Weights of a small image VAE.
Model: 3.1M parameters, 48-pixel images, encoder norm layernorm, encoder activation swiglu, encoder depths [6, 6], encoder widths [48, 96], decoder norm batchnorm, decoder activation mish, decoder widths [64, 128, 192].
Training: muon at rate 0.0017, 9900 steps, batches of 128.
Data: trained on retinal OCT scans (Kermany 2017), 98430 training examples, 12.9 epochs.
Rows from block 3 of the decoder, named by matrix and row number. Rows with one number belong to one channel. Each number is 50 + 12 x the weight over its row's rms, rounded and kept within 0 to 99. All counts start at 0. After the name is the row's rms in percent of the matrix's.
# convs0: first 3x3 conv (decoder.decb.0.1.convs.0.weight, 128x128x3x3), inputs 112-119, a 3x3 kernel for each
# convs1: second 3x3 conv (decoder.decb.0.1.convs.1.weight, 128x128x3x3, transposed), outputs 112-119, a 3x3 kernel for each
convs0.71 101:70 71 51 51 51 45 67 29 69 57 69 44 60 61 37 54 51 42 62 49 52 54 47 63 39 48 33 45 72 58 33 53 55 65 43 55 62 43 60 63 54 39 37 49 32 33 50 56 51 53 51 34 67 48 62 36 32 54 45 64 39 44 65 37 42 33 54 55 38 32 40 37
convs0.72 100:55 56 51 72 66 50 64 59 39 71 51 54 67 68 61 55 61 53 51 40 44 57 33 57 52 46 65 55 44 62 37 56 45 70 48 50 72 50 36 43 49 55 73 46 39 66 40 36 52 51 39 42 41 61 38 40 68 55 35 38 42 71 70 51 50 46 51 53 48 60 69 54
convs0.73 099:59 44 52 49 39 30 53 36 31 33 55 45 49 38 48 60 44 39 65 56 40 42 41 58 54 47 47 48 59 67 53 25 29 45 39 54 76 42 64 47 42 52 41 27 43 38 28 48 42 48 37 40 42 52 73 47 38 50 61 47 28 73 40 40 35 69 53 55 47 47 58 54
convs0.74 099:43 55 22 55 57 60 32 48 34 71 64 43 47 26 43 55 52 62 55 42 55 54 53 39 43 70 63 60 46 58 44 62 54 53 58 51 44 54 43 55 54 37 53 32 35 54 58 46 37 73 56 68 45 35 52 52 49 56 60 39 41 38 33 28 70 61 43 64 55 57 45 44
convs0.75 095:51 53 55 28 36 31 54 37 57 41 37 49 51 50 61 45 62 64 75 49 53 47 51 43 49 46 34 49 54 71 56 35 49 54 36 49 46 52 43 41 30 39 35 55 47 63 54 48 47 60 33 58 49 57 62 27 54 58 59 38 59 48 55 40 47 75 42 44 41 47 39 67
convs0.76 100:46 58 41 47 65 33 64 57 26 57 42 74 64 36 45 61 23 65 50 54 42 51 58 40 49 52 42 51 52 45 33 51 40 56 54 57 49 64 76 42 64 63 55 25 74 63 46 26 65 46 37 43 51 52 28 39 49 51 48 53 40 54 45 61 71 49 43 54 69 60 40 45
convs0.77 100:80 37 41 85 60 44 73 52 39 51 36 60 47 53 61 62 64 69 69 47 74 60 44 59 46 50 48 63 51 60 59 69 67 45 51 36 67 29 43 38 68 63 37 75 48 33 77 63 41 43 54 52 55 50 45 51 48 59 62 56 56 47 60 40 39 50 41 59 45 77 43 32
convs0.78 101:31 72 45 46 64 72 49 54 44 42 43 43 48 26 58 44 33 45 53 55 43 74 59 61 40 47 49 59 55 62 48 38 46 42 40 42 75 28 66 62 55 44 46 29 45 46 37 48 41 50 42 41 49 44 63 63 68 48 44 56 01 63 43 24 53 62 45 47 51 56 48 53
convs0.79 098:64 60 62 43 83 70 62 39 76 60 46 68 58 64 37 44 67 65 67 60 38 55 48 48 59 29 67 53 50 60 26 55 67 42 70 47 40 33 40 48 56 41 49 37 37 69 57 57 42 74 55 43 36 57 42 43 66 61 68 58 53 69 41 50 57 46 59 64 63 40 69 53
convs0.80 101:37 38 40 63 28 39 40 61 41 46 48 34 61 58 54 57 50 50 81 61 50 42 45 48 40 53 52 56 54 51 72 54 71 55 57 59 84 47 54 53 48 35 76 48 41 49 65 45 51 56 41 32 44 44 58 40 50 72 40 61 67 38 55 45 47 58 45 32 51 58 64 54
convs0.81 101:44 55 27 55 43 35 71 58 67 24 54 62 65 52 36 42 35 38 35 34 47 57 56 48 41 47 63 62 59 37 43 50 38 40 40 44 63 42 38 48 42 53 67 53 50 54 68 71 20 45 48 68 43 26 46 36 67 40 23 23 60 62 53 60 47 41 44 31 41 62 58 53
convs0.82 099:48 58 50 54 51 49 78 52 31 54 41 51 51 51 68 59 67 54 42 51 62 29 49 60 57 55 35 57 68 43 62 42 63 42 46 49 57 37 39 74 50 37 48 47 67 57 33 45 60 48 53 51 55 58 58 17 53 54 30 44 60 29 48 84 59 49 45 58 24 53 61 49
convs0.83 096:66 55 42 41 21 63 34 34 62 51 57 70 56 62 51 45 61 53 61 52 42 41 37 37 63 63 54 56 65 32 49 61 47 58 44 44 33 28 32 73 51 60 49 67 66 51 67 52 37 56 41 46 57 40 35 47 51 67 34 58 44 38 73 50 38 53 46 33 58 62 46 51
convs0.84 100:28 49 50 59 54 68 66 46 50 66 61 64 55 43 58 43 55 51 64 49 59 64 31 60 33 23 50 53 69 24 37 41 39 49 54 74 43 51 55 53 39 53 38 56 58 41 70 38 33 61 67 58 37 59 49 37 67 48 45 62 44 45 42 47 57 46 56 38 37 61 31 68
convs0.85 100:52 61 30 45 52 45 56 44 51 58 64 51 41 49 36 47 61 55 29 42 47 57 54 68 53 35 52 58 37 43 38 45 57 41 68 56 49 59 41 31 32 40 57 59 61 50 57 58 58 51 44 73 58 50 74 50 65 62 45 38 39 33 61 53 40 70 36 42 39 41 49 55
convs0.86 104:61 58 42 59 49 55 46 58 63 74 43 36 64 71 51 81 62 63 47 28 51 43 54 44 45 56 56 45 61 65 44 40 62 55 53 34 65 61 44 61 52 64 37 71 48 66 35 35 45 56 62 58 49 57 43 46 49 42 61 71 57 56 42 55 43 44 51 32 42 41 45 50
convs0.87 099:60 54 58 54 33 63 38 50 23 63 56 48 42 48 51 41 56 61 53 48 49 51 72 58 56 44 42 63 52 67 48 50 45 34 45 52 61 62 56 48 23 39 62 31 54 44 45 48 48 55 33 63 50 30 63 49 56 59 55 34 46 62 40 38 44 52 48 62 46 61 36 63
convs0.88 098:77 52 80 56 52 38 76 42 54 52 62 63 26 46 41 69 45 65 65 60 39 21 52 62 65 46 55 59 56 59 57 47 61 57 36 60 46 44 67 34 56 34 36 29 46 35 41 61 41 65 44 62 70 34 59 57 60 51 55 76 58 29 49 50 61 43 48 46 53 44 39 45
convs0.89 101:65 44 70 67 32 87 61 60 53 73 54 33 49 40 61 53 57 49 53 49 40 66 64 40 43 40 43 48 48 49 34 60 60 60 49 46 35 68 56 67 42 38 60 42 92 57 60 53 44 55 64 55 38 50 49 42 46 47 51 63 33 45 61 50 56 25 43 59 38 57 61 69
convs0.90 099:49 58 21 69 62 55 33 50 36 76 60 54 23 43 47 41 55 38 41 46 41 31 48 58 61 60 51 39 34 31 50 43 41 56 31 53 36 58 45 41 59 49 34 53 42 65 31 40 47 58 59 44 60 58 59 43 20 42 51 11 62 27 49 57 51 57 46 34 51 53 70 55
convs0.91 098:61 44 27 58 43 44 44 49 46 14 44 28 49 57 66 33 48 55 42 55 59 45 39 52 40 25 64 42 56 56 51 39 49 61 72 47 49 56 51 59 55 43 65 43 40 56 37 39 49 46 39 48 69 49 52 61 42 57 73 68 38 52 76 59 43 52 43 51 59 53 64 36
convs0.92 104:54 65 47 52 66 47 64 35 43 50 65 47 66 55 57 66 54 47 41 36 37 53 66 56 41 33 55 60 36 35 40 64 70 52 54 27 42 61 57 51 68 41 52 27 48 65 42 30 39 31 30 51 35 59 34 42 34 29 58 72 64 54 31 57 52 43 55 41 63 47 58 49
convs1.71 098:48 36 52 56 33 45 53 37 46 65 39 40 15 62 35 72 32 49 56 73 61 45 59 55 64 75 48 52 67 54 68 68 49 45 59 53 53 55 42 63 44 55 23 52 48 53 64 25 44 48 53 61 55 49 57 48 47 39 58 38 43 28 29 64 53 51 62 59 55 37 53 58
convs1.72 096:55 52 74 40 56 62 53 46 64 41 27 49 47 43 29 38 50 44 58 55 36 40 51 26 31 39 40 41 42 53 40 25 55 30 34 46 63 62 51 62 25 50 51 31 61 43 42 44 65 34 59 43 43 42 61 56 75 41 46 55 48 40 41 56 58 48 37 53 35 32 57 25
convs1.73 102:64 61 56 58 58 45 48 59 42 29 51 46 36 38 29 56 38 42 61 51 56 50 42 37 51 44 13 78 59 35 53 53 37 52 54 53 32 46 38 59 54 73 37 61 65 18 31 51 41 72 50 44 74 64 52 34 42 43 78 49 38 25 43 27 50 53 69 64 37 50 45 16
convs1.74 100:60 38 41 56 34 44 60 60 56 60 59 39 39 48 59 37 73 58 40 32 51 50 85 58 44 81 47 65 25 53 53 40 45 51 36 40 60 72 71 46 57 50 44 45 78 73 54 57 67 51 59 34 48 41 50 43 63 57 62 32 36 47 45 53 51 34 59 51 42 38 42 50
convs1.75 099:54 44 43 25 49 39 65 49 50 45 54 52 46 55 46 44 38 51 59 49 53 30 48 32 61 34 50 50 64 47 48 66 49 40 46 31 51 43 40 84 40 41 57 61 48 59 57 33 36 32 45 38 61 63 48 50 49 51 57 42 79 57 54 39 51 40 65 57 75 50 49 45
convs1.76 104:48 45 28 48 57 40 35 42 54 68 40 45 36 70 45 40 61 54 62 39 49 58 75 41 56 40 54 53 51 50 71 62 67 41 22 87 38 42 43 39 59 56 44 50 42 48 45 56 46 35 50 34 47 49 28 38 60 31 60 47 51 49 62 38 27 42 45 25 48 62 71 55
convs1.77 098:44 68 53 75 68 44 29 65 47 63 39 43 45 55 44 54 53 49 46 49 58 52 74 63 62 45 60 57 62 40 39 45 46 56 72 52 56 41 32 65 30 48 61 65 57 28 68 44 47 58 55 42 59 41 49 65 60 54 84 55 57 62 50 62 46 65 61 39 61 49 43 54
convs1.78 099:33 23 53 37 44 49 38 58 48 51 49 53 59 45 39 51 58 47 57 55 53 63 58 45 41 32 42 41 45 52 71 32 43 68 58 46 31 50 57 57 62 43 36 74 40 52 64 41 48 63 31 32 72 73 22 60 30 43 16 44 34 13 63 50 26 47 51 56 44 57 61 57
convs1.79 100:52 75 45 43 55 45 57 60 52 50 30 64 41 38 32 54 44 41 65 44 67 57 37 32 62 46 41 37 54 62 47 49 38 54 34 53 73 56 54 53 51 49 38 38 41 66 33 41 64 33 50 52 41 65 63 49 44 64 47 58 48 55 48 41 30 53 56 55 49 41 61 40
convs1.80 099:50 57 56 62 53 64 62 45 39 60 65 43 58 38 47 70 59 67 50 34 35 41 41 51 47 52 47 42 62 18 63 58 34 55 50 50 33 35 46 26 44 56 50 47 43 49 45 56 41 31 41 58 48 58 51 25 33 49 38 52 71 50 52 43 50 69 63 55 64 58 71 33
convs1.81 101:50 54 38 44 35 62 41 47 48 60 30 54 46 47 61 64 42 33 55 35 54 41 32 49 66 58 35 64 43 47 62 41 49 55 52 33 77 39 47 66 52 52 40 60 31 55 61 49 73 27 42 48 50 58 38 35 45 51 56 51 54 29 48 65 62 38 34 43 68 55 46 40
convs1.82 103:33 27 38 49 48 62 80 50 49 39 59 33 66 71 40 43 54 50 52 52 64 76 66 38 40 44 64 38 56 62 44 51 55 44 57 64 45 62 63 58 40 58 45 55 42 40 41 22 65 61 44 38 46 69 40 50 49 43 50 68 57 68 43 28 38 40 45 77 56 45 64 58
convs1.83 101:49 56 38 58 24 63 55 47 15 29 25 35 52 59 43 64 47 43 61 48 56 65 53 42 60 52 53 47 46 43 63 59 32 38 38 43 55 36 50 62 55 49 31 43 46 55 40 30 34 51 29 42 40 44 53 31 50 37 67 37 52 40 44 49 61 54 53 32 62 52 39 63
convs1.84 100:54 50 55 76 56 34 29 62 46 41 64 17 62 37 46 50 32 46 57 53 35 58 25 53 58 42 43 43 49 50 49 31 44 54 44 56 52 56 58 42 68 34 51 51 55 49 38 46 40 46 39 44 41 64 61 57 36 44 62 43 58 59 38 68 26 44 52 53 64 44 76 32
convs1.85 100:40 62 71 30 55 75 66 37 47 71 55 56 45 56 58 47 63 61 56 40 42 32 58 32 32 50 36 64 33 54 41 49 53 26 63 41 34 42 53 55 39 45 48 44 50 54 47 43 65 37 50 35 38 53 65 45 79 31 40 48 51 42 39 61 61 52 66 63 52 31 51 45
convs1.86 099:55 40 65 37 54 33 44 35 47 60 47 44 63 49 45 36 46 28 48 42 49 55 25 51 24 36 38 51 57 75 63 69 51 44 50 36 62 40 46 48 42 51 55 62 56 63 50 47 26 55 48 67 50 73 42 43 67 45 53 46 67 52 41 40 68 54 77 53 83 54 55 74
convs1.87 097:52 36 57 29 50 34 20 44 57 65 37 46 58 56 60 47 49 63 40 52 58 49 54 48 41 47 53 44 43 41 62 70 40 46 45 76 65 43 53 34 42 44 45 46 56 53 37 36 77 51 67 52 58 57 64 44 53 60 62 61 54 50 40 56 30 53 41 41 56 56 44 40
convs1.88 095:42 51 39 62 47 35 45 36 56 30 49 40 40 21 57 58 30 58 54 44 38 42 61 61 55 57 50 55 56 58 58 48 52 38 67 56 48 30 40 38 46 27 12 52 45 34 47 51 73 46 31 45 38 47 52 27 63 47 45 50 38 52 44 45 38 57 24 51 52 41 78 49
convs1.89 100:55 59 27 42 48 48 40 47 52 48 51 40 45 43 51 47 40 45 51 50 41 40 63 40 42 34 51 57 46 42 76 59 40 46 32 71 58 52 55 37 37 58 41 48 49 46 62 43 34 50 59 50 44 74 38 59 30 60 60 66 39 70 60 25 39 41 54 64 59 39 51 52
convs1.90 102:37 65 71 64 25 57 61 44 57 51 44 37 27 49 33 55 51 49 27 54 44 52 49 28 63 72 58 54 26 57 35 73 49 55 45 60 34 68 67 37 43 64 63 38 39 48 37 55 51 40 55 25 36 56 51 45 62 36 67 59 56 51 66 38 35 53 60 69 63 39 63 28
convs1.91 102:50 54 57 55 58 62 66 38 54 46 47 59 37 70 57 64 52 37 51 35 30 66 45 39 56 44 41 46 43 40 32 46 60 51 82 67 60 55 54 32 45 55 50 60 32 66 65 26 43 50 63 42 52 63 65 48 41 61 36 51 53 39 66 63 46 47 45 48 48 73 56 49
convs1.92 097:54 55 48 52 39 40 34 56 41 69 36 51 29 60 51 62 56 52 51 39 40 55 36 40 81 49 51 70 68 28 42 51 58 81 51 48 47 34 70 46 40 53 54 33 47 41 56 57 41 44 52 50 16 60 35 41 60 47 55 66 58 67 42 49 22 39 68 61 51 66 43 41