Weights of a small image VAE: encoder patch size [2, 2], decoder activation mish.
Rows from block 9 of the encoder, named by matrix and row number. Rows with one number belong to one attention dimension. Each number is 500 + 50 x the weight over its row's rms, rounded and kept within 0 to 999. All counts start at 0. Numbers have three digits each. After the name is the row's rms in percent of the matrix's.
# q: window attention query (encoder.blocks.9.attn.q.weight, 96x96), inputs 0-95
# k: window attention key (encoder.blocks.9.attn.k.weight, 96x96), inputs 0-95
q.12 088:434507461451572490542482538473540655491403554468522471466463549519570553483561454512548520508492503466461478470567535491461521486503555475538490396483506511632588520506576502490526621442527495413466579564492587487465558499440629498542497500481543445472512536422518457498448577501468534513
k.12 104:500412502452473409524504511513512581465515609416560477521528423495456547470486573513492530549438533486469494537479518529535545524501544584630549378434452565508530496477512484451497533434462511536565514453430406565563534526413588550513457545582528498514509432462566450527416520535429492475
q.13 101:517436510537430517476587470469557460514543535510547551443615602479512497500483487534564491503580493566521579584525396508503542411555450519411610522550422495503551492521500528534496551529428520492478490473568534576538472478546523463442578494491493525464440476501421482407379482410436513504
k.13 094:482512469533475396525517401517527485525558466567606528546615463517481452514505447529485476608515483514558501546468507512518519422503379567584469498540530445474584530412499578495504548586573486570521505473587453566436458556457458493477541562523538471534541460601451414529486494523487564502
q.14 092:451529386411470519535532474521480543553454533619442536430426388479545528558506551444478538558551503416561562439522536521576468474527560611467520607423551455548487520464465541454449468499512493458524483450517466535434451511556545526487484523484557533553434559435528472437526453510442518585
k.14 112:528499512474513487532502449608564451566588488463475510454541452501551599552481509518511549486364423614527549555493485495528520549561485479475479516428440470531521439443395486651512557485528591602504430581531502519456475518465434517509557504482483481467511503530532526543534559554588489546
q.15 113:601530461478487442532526492504587456475495590458425436511384507505448503507513482457445530551547474588525487456517465498501471565465458532692523521496526548500472494544565444500500590493598615550506534552565456606520478597450456497536533463428529500506508528538468556491548493494472508457
k.15 097:499426484516508562581480496464497547379369464514426458466553536519514530511570565525539446526494437588452411441470483551446548460542474514474464586554533470436464469561524472493549593499414449556493477522592534519542500592483498541538482525446402494439547466432486577469524441563448472499
q.16 099:472533613480561509444451576466540515448449480579554527501535575531525486503483487459559555517483469447583449568568517539545557529533500464449476528516404413549565529469477568590515426471497530502525441576519511590569554507548571459548389462564622500491525559498575462441517497518460556503
k.16 096:508461416489516417345497522504477511526358424526493461487440513433477472511459470477514562534493562533518511446423540448531505519509490517521505439547426542520442523518522477489372540518518521459543525399463484610534553419419481535502488487529499604483544546450523577457582574434493522452
q.17 089:530417504527451549503494471456493489484497617599563500554551523446456453476439392495462523514583587502521509388532490559532551533502388518494528585467533450563527478404506547577480515395449521524549542541506515493508545582529510494543501427489509606485478463574551496515555473503533576404
k.17 110:525489517516460501472441493434502450513456489484504509505522481538507557470440556530535477489555421589475657527519423463475495485510407561489540555535419487497436473507571543485448512406476391449480534478549465498574500442564416537508554484633537519512510634405548440455461529470515472552
q.18 095:465451560556450557488631521588409437525412568448472465440512473489466480514575557454508518543480566536534510502492439517493381544529507491514557467498439437558463428561575462562527443432413541478521503487565602561533506538485509514527464582510446448405511531544568475478481420547535471478
k.18 089:521535493568425536506527407581516528512513449465510508554443369551499550470522470496529467510510559538494573507439460479386501440499482404545459423500469400538509447435441462475489491562586478531484571563440474522537432442493602540479496565511453509550540500398623524560495513570480521517
q.19 101:479507411496486560499542495550534382579413512524519483453605526547510410518429601510457510433461510497530547442479557549487471515599486375413453475462540574519521536547464574552553519507466431535465550461541556551495579493525539579465445506535525547450595514525518496493435533489478445570
k.19 105:467521547465462425445425543515511447514546531549522467476462459413547550489489434430493403476447485441525532431504473574554516588439465512451469532496561405534492489619541529339498475533438509593552513421510494571491595452434534534521488497439434455510550448562458487503484447515562501488
q.20 101:440510514517490454421472500541584454483610526521462507451520559526451533540469521523483503457493450527455568518465616507480456529429442532497542476514453558473517468333596559588459395496534439535488538417502469443524434510530543485544513406439553476483480491613503519417508518440461496433
k.20 102:500527552491534567472546547531483475451410444421391603570540531491534491511564508499607513485465514473433519544505586489534488567477452473431488476497508611487523434552516560565550559548433418490441542591454604538511562548416449566497455476487485586474531462482409471514543518527463515542
q.21 105:490452459443484568464478486447586517456484423519573534435471400496417519455411442575525551467456456451495439505560500411494508584533514581506462437465457525518530495490457467502562463536511428554497430581569481504475549432512497659569463516583533462558543459561525507527429465568527519525
k.21 098:535512479441489464523545548414527505429497377490566468446372501528443553531454543507509589417573519541407530519430525569506497488479507583537510496575497417535470510505553442516508485506446445473565504425493442494397533560426518647534517530521546522504524429556476436483520527510427458498
q.22 092:451416532515420483514466477497533457521438510531509546545521543523573479573575509512496481503560502509541457457548489597409511531406409537408494553522472492439511517465483529453437588560440542532493468542589437455506559417384486428484508487462520614438534543564525546584611518508505482538
k.22 095:497540614495497404453425519491537490594459537558576559621496459544473517483541496483510566630481438563529450495431469487520437492416541453493496424581515513507473461493532513600410574423434515586492489476508478521487514481528552507560527502566488547565517469467454451526530500505519373461
q.23 100:488567463569449530411563503517606415544492493507454551483508507496503491451505411461464507523561397451451525517516586557517520526520533467461462533486479552542637497521555492420459574535561544583525514472516532560565482433467474502385426562412501532500442551499434511558406543483451525436
k.23 090:456492397455451449476515482592549531567501487495510464551479462558429488402535540433612524578496498582440431500538509454471567504491478485524500504469416489458567498485519340518435452455478466526531582474513538545490517563521570525515520549413509511517419376476467467422491527459555527431
q.24 110:513471506464525548546569530435483498462513524384572542530592576409536461506496505535579508505521434466508465550512493588512476470384512430470479480464521454493525472433486589461603420501526489545596415498627493569440515541491559529519525540524464534536477530576480513450526413582473513418
k.24 104:522600440550464452515556521471492415541471525546551554495574425463488503474508546558573541414525521508511417516490427508353426568511557496566584503488476517530589491415563500522494561447518560444569475514548456511544475476472485585458423470489606467503559437451518460523424489460487505575
q.25 107:473518487505430441494430487538447398491511505389468521515437415469533479469531536494540500569522494499379520465460427554442453468542460453451576470571490464480579478523424570421493476553472504430519428437495557530536549432582455446473504613502533549411458539579565494548405493502494472522
k.25 114:540512516510523464653506522519463454530474519462536445537509490475533536453486533485520526445527481489482525547400476478367511475421538461499503569510484490517488400507497581473553513581509603498528473499487529487589535535404369581522478477483569542510342510576539532543493549460586511471
q.26 089:544529556436451536487527616544598502529496557485512563401491564498524562473553488612461490542461533518508439549529637525469501515561460503559464535402510453544501567466432490485514510565498495462473539495466484516534516526486579478453459508475404473580573520486446384489500604411567515455
k.26 106:473471493452502505554573463433538495476462492529455569548555476481501511557478542478463596484591539441425602541490571467483447469513475434504458553451509570574573465529417494559519484587545498409449558553460461503508489475463527501477486511464478329441549478491584572409496567465473439439
q.27 109:481508548474583520502486473556517526488491476498496479538594609387618431542520483617542464495467513470485479576443476499450585504499479485430551491492486493479598552460506488532533529495511572459487596515591392603490445514516539399493578446457496431529448511430555498571433540505528478493
k.27 101:496555452435504521441547539547492507571496443503489578478470397518524559566428439604535492546545535469408488572417449584466530422479471526559467504534402530521533549516376496598580436446582472471447493543498453468498553496493468498411466446546541423505541454511507560448565474507467488499
q.28 098:397572588535596557473494504466402447455531505430478537555592560604519563504503561471508508476538475457482445489549562496446542521458428532559510529473529474441441503430451557507584436614505469589412503519550445507535538481510423446474580517529480517534533518512514515598511555519558549550
k.28 096:427570573466534485458525562445582466425453479594595482454541443475473563459454511436469463598480564421534551477544469544532509443395420421507514537493505456430457512493459495602421488588468520522538517499478521437551470460536459541486462524486469524510559581528492506427486640481497505549
q.29 096:510516485518491482578578495558531500445562464557466538565472422546449561492420526525594501582494500642576470480550518570609405534399530397491507468428420477571416493512483532572538549473523458527508480524471550567454476478516530466533574483505439533572488549543474494497555519490428463524
k.29 090:504506538428531579498573610480481513492483574496584495513474485591411518488467409498535449487408446469522548497464488487557502527521559435468505473555515475431472514439499434537381590613396465501478546503444493509522546502478405544533516481428583516437535404553525594516451474543527498474
q.30 100:356465396535501544519544517522512480426526480502448484522403444509487469542478408554439536532470571554492517490488533524485493542504481374513516458425525502550423454560507488497523503579468391564498360490542567571600500555479494461489502502489534458478463519565453566473450507420529517413
k.30 099:447491484486574517445532492491501591488431423569524582522553461518510532456495451557507464586502475490528476530555478568506524501510663459561481427449459465413468551454528419484540532512501465493501505482562463562633497473438436571473514538462463512597455500455475490532429633576521554515
q.31 096:568486383533487550429608501464454521589529516554555496505540426515515491420465549482433472484554514486458516507404497481571462531412543456483479575524426457544377474430460484479589510556438459547460525482598402518553492527573551489478513507449553512457531501485518578459449493555544555573
k.31 109:551468520532460436548522520433521541602480480402581486467507539459472468480543519474388473584522451501476496544581514614573453430489442542546477410478456524511428388485519502506483510450475584538477508495440524450470466492520358499536485490404467370478510488525480534473421469450485510547
q.32 093:503551482479547518570459498459531457509567498458463502520568476412423427554539488524510491452524490495450425491452367462502544496499482525613521454515378448480447396509534437430514464511517502415460596480544543466520564455552491419562461424561428476422509481485452473495576491568535588469
k.32 109:464526466429450402445531492529565495520483524511519430489511517579518437481600454533455455488466474472485537409437550504508455470466506461451502429597455539439418489448501413509544537532610552536460619525519505585537479589485423457387528511544428434515555492533541538583502529472560467470
q.33 090:541475477471458571463469502572590498548466414428472433518469393513481551479607483463535546492490485481478491470540519440508536427401527543553480468617418564474538481503463455488477498598524395541527452558438575483520479481453486513431591432543496437449482490561457522506517569390442455496
k.33 090:408469549523519489555504511469505492549454399413472559401478568495491480560448552511483488463597491427468530519561459505430476603433638527444472582564532454509424440481490502480561463490527423421500515550561537576502478484429553485583514512435462547490499543427530559512487559534502543427
q.34 101:495485560589538472503455524477535621496455493469559552486576461508492381448462470603555548528436534654506490589533528527487453583531501543500513551505499528457496517507494462464582568459540480558512427531405609553473522470460425595438541485456455505555495472540465488479488449496551433483
k.34 099:523470479452496594550552496520504534441478471548480486439541478476506476494566604545450537554499487506459519400538371504438438510523542529476407507511507431457458496499559489520425531546492532433527603455406513432500361457536470507507552614533514556512481548477470417487564490464512620467
q.35 100:478528491482526482519516506428430453393471470511444482479522431496386586448501608501604435513505440467466559450480542507497548394473607548526594501532568522498568513465430426476454532467474495574504543552483383439482492531491432531442523515585432583440452475477536512481476534460462475482
k.35 090:488544443490442493425497498556447520484500496530520556479510499507443466457540564559396516469464448493535450478479472630575597519505623478480463492441478440552536543502544528475473469441557508486501459566489576394632613442449506547488459504495552519539524467449464498485384602487509524442
q.36 106:520425520465467448389454508525571504521650519471574474474552505512408560508477492495512531500442601492555437475471537500556511345524526505561574493496524466492532546492460494519530514504446486480372491472559502542457468471514497356569501513477479552491501501465493548571417530550494460393
k.36 092:437602575496581463440468505569558531504507441464548574467453577552494540423559409530465464549490417459538513499456430497523404484553570530455370516445518479563539514542503438500564497520573526571514536479527509569450481563596507600443443494535490489488490493500517619488547501484505488562
q.37 100:561485449526528450530457544505496484530484467460455490555423456401567609597488492476562574487447516553478558601530495571517573449487575559517483560579526555510534485455463449561474539617461495515546473538564490480478455522465492394435455425508518408517418549483518455525521414479468548579
k.37 100:514450490494445558472452443554516549533478527457660490525446475492485564532505505444524548522443525478494389500535373489403549633538449395471549444487454481533538499490561501529490493509434468466509514433599500551471515409486493439485519497446460415605485487504519554526452586463542488510
q.38 093:467603481578388455534506524512585514401422575498432532491563487520472524504477470586532480563512507569458484439505520607523538545525517468537558434428477429523529500516494583475597504570548427545447407502487573471541484497511487492530430391507496535514471495546531450532555391496514502414
k.38 095:557481591394525516533516410464469625483524476531509495546569514445523425502533589522504487510478484492362558601536495473466522583529568577519506547537529424646491425573600446513456483525475455458461501476500555430583514464491478535529440512494503482501526517504448533448553534442519529485
q.39 092:531476527415523540548478412535438525570521484527439489530535448503471469525462568518557421468437525492580510616500446515510419529541563533501517495501454501526463462506487553438527549566476569491528529429445550473544433537623503603471384411436402506500527567513498444488511467449541614527
k.39 104:503450553556522592388463382543549524414536470487530576529494420538419465581583498481571481503546458428550476589453457475412437536505494438465545464445519465537490484544572486580505541453381445483569483456541532542403523452485486543477467530507435546491515558503483483466486552542485532561
q.40 098:506526481531478426482493473444498478560507482624529475573491463548482540540573512485500492421495552433544539570560547487519463488501496445536431425461537523649520509428512540576559476434414529582465470487426458399448533554467516586491599422393514531522541554575523503486507488486566474464
k.40 103:522468554618517426634501487526398492473483493500520430521465472487453477409500452453474555527511491497519490389466556509418532539476519464520517495473428446585440504512467494572412504507581510555513538506482513506508549491480512461519551429440424643535556415503517481535454517522540381412
q.41 102:624425571477568458459439529485471490472496608504557491555567521557542432523483475515487509555588499538549424443510568462405539465457430485383595438471564393491540516496515462485512466430504552586506517540455499501437491423479444501532534498528539545583487456526454491601541458509471500455
k.41 101:445492536485503500463484506510538519495589446486490434563440490526490498521467514541500587573500469443526475435575441549593571581511464524602540526509481513536440444569564531458450448487509426381545542498491534458518419569536554355448526434456462459458471430503532487475614520559531515420
q.42 098:475456509458541555502567461407558518610473469474472508507437450417494475571475522549552472548510490558535491502560488467500420510496456487557612587472529432530486527495536507408472550429567486413503557437563461483595524491516460560442542567471531588544498497466376547488483421484411520428
k.42 105:446517481509444507490458469561391517507457470431432558496531525471419446430549505595410548485520542491510482510531476475544455439414491437523517495475494461465420474498547486459436577489426480604471547516451451458576469594599506630496451559500520475471477593556548401547539499512533549543
q.43 101:418457379535532493613485438457540549502402608540530409488493579470553473504524555531495514414566538501508587626494530429513541450492487518544451506542450582505447530413487474494407551516529427445474536486536517565485431522490414487525503505472498512543519494510513473524395563451482447530
k.43 095:629581413396422525515506530482460469494478436565512533464446509546446490423473439407530418484508562572500524493460585463564503504541512558448512410512571465461520538450499544529519558583486500514507568540507404511512590464472516394416482504571510507438515507511469451487485601474431526474
q.44 105:489472355517411494496493466498525516438408447526552490480530495432400512563476488482556510518455499477533508554519462465631531511431516559481519364609589520476478532553577427410488450540564522588519493491512448563474486490440551516500499515535484451540423550507401509471476463512565475537
k.44 105:500406538456507495515494594484588469472440484433501526529404482530574505414566479535443508458502407478522474451402496515470495467552458507532456503591429547511448499524501495557533543592506457399515504605399460520457507457602538439397567460505566431435526475495492499502511454432486446550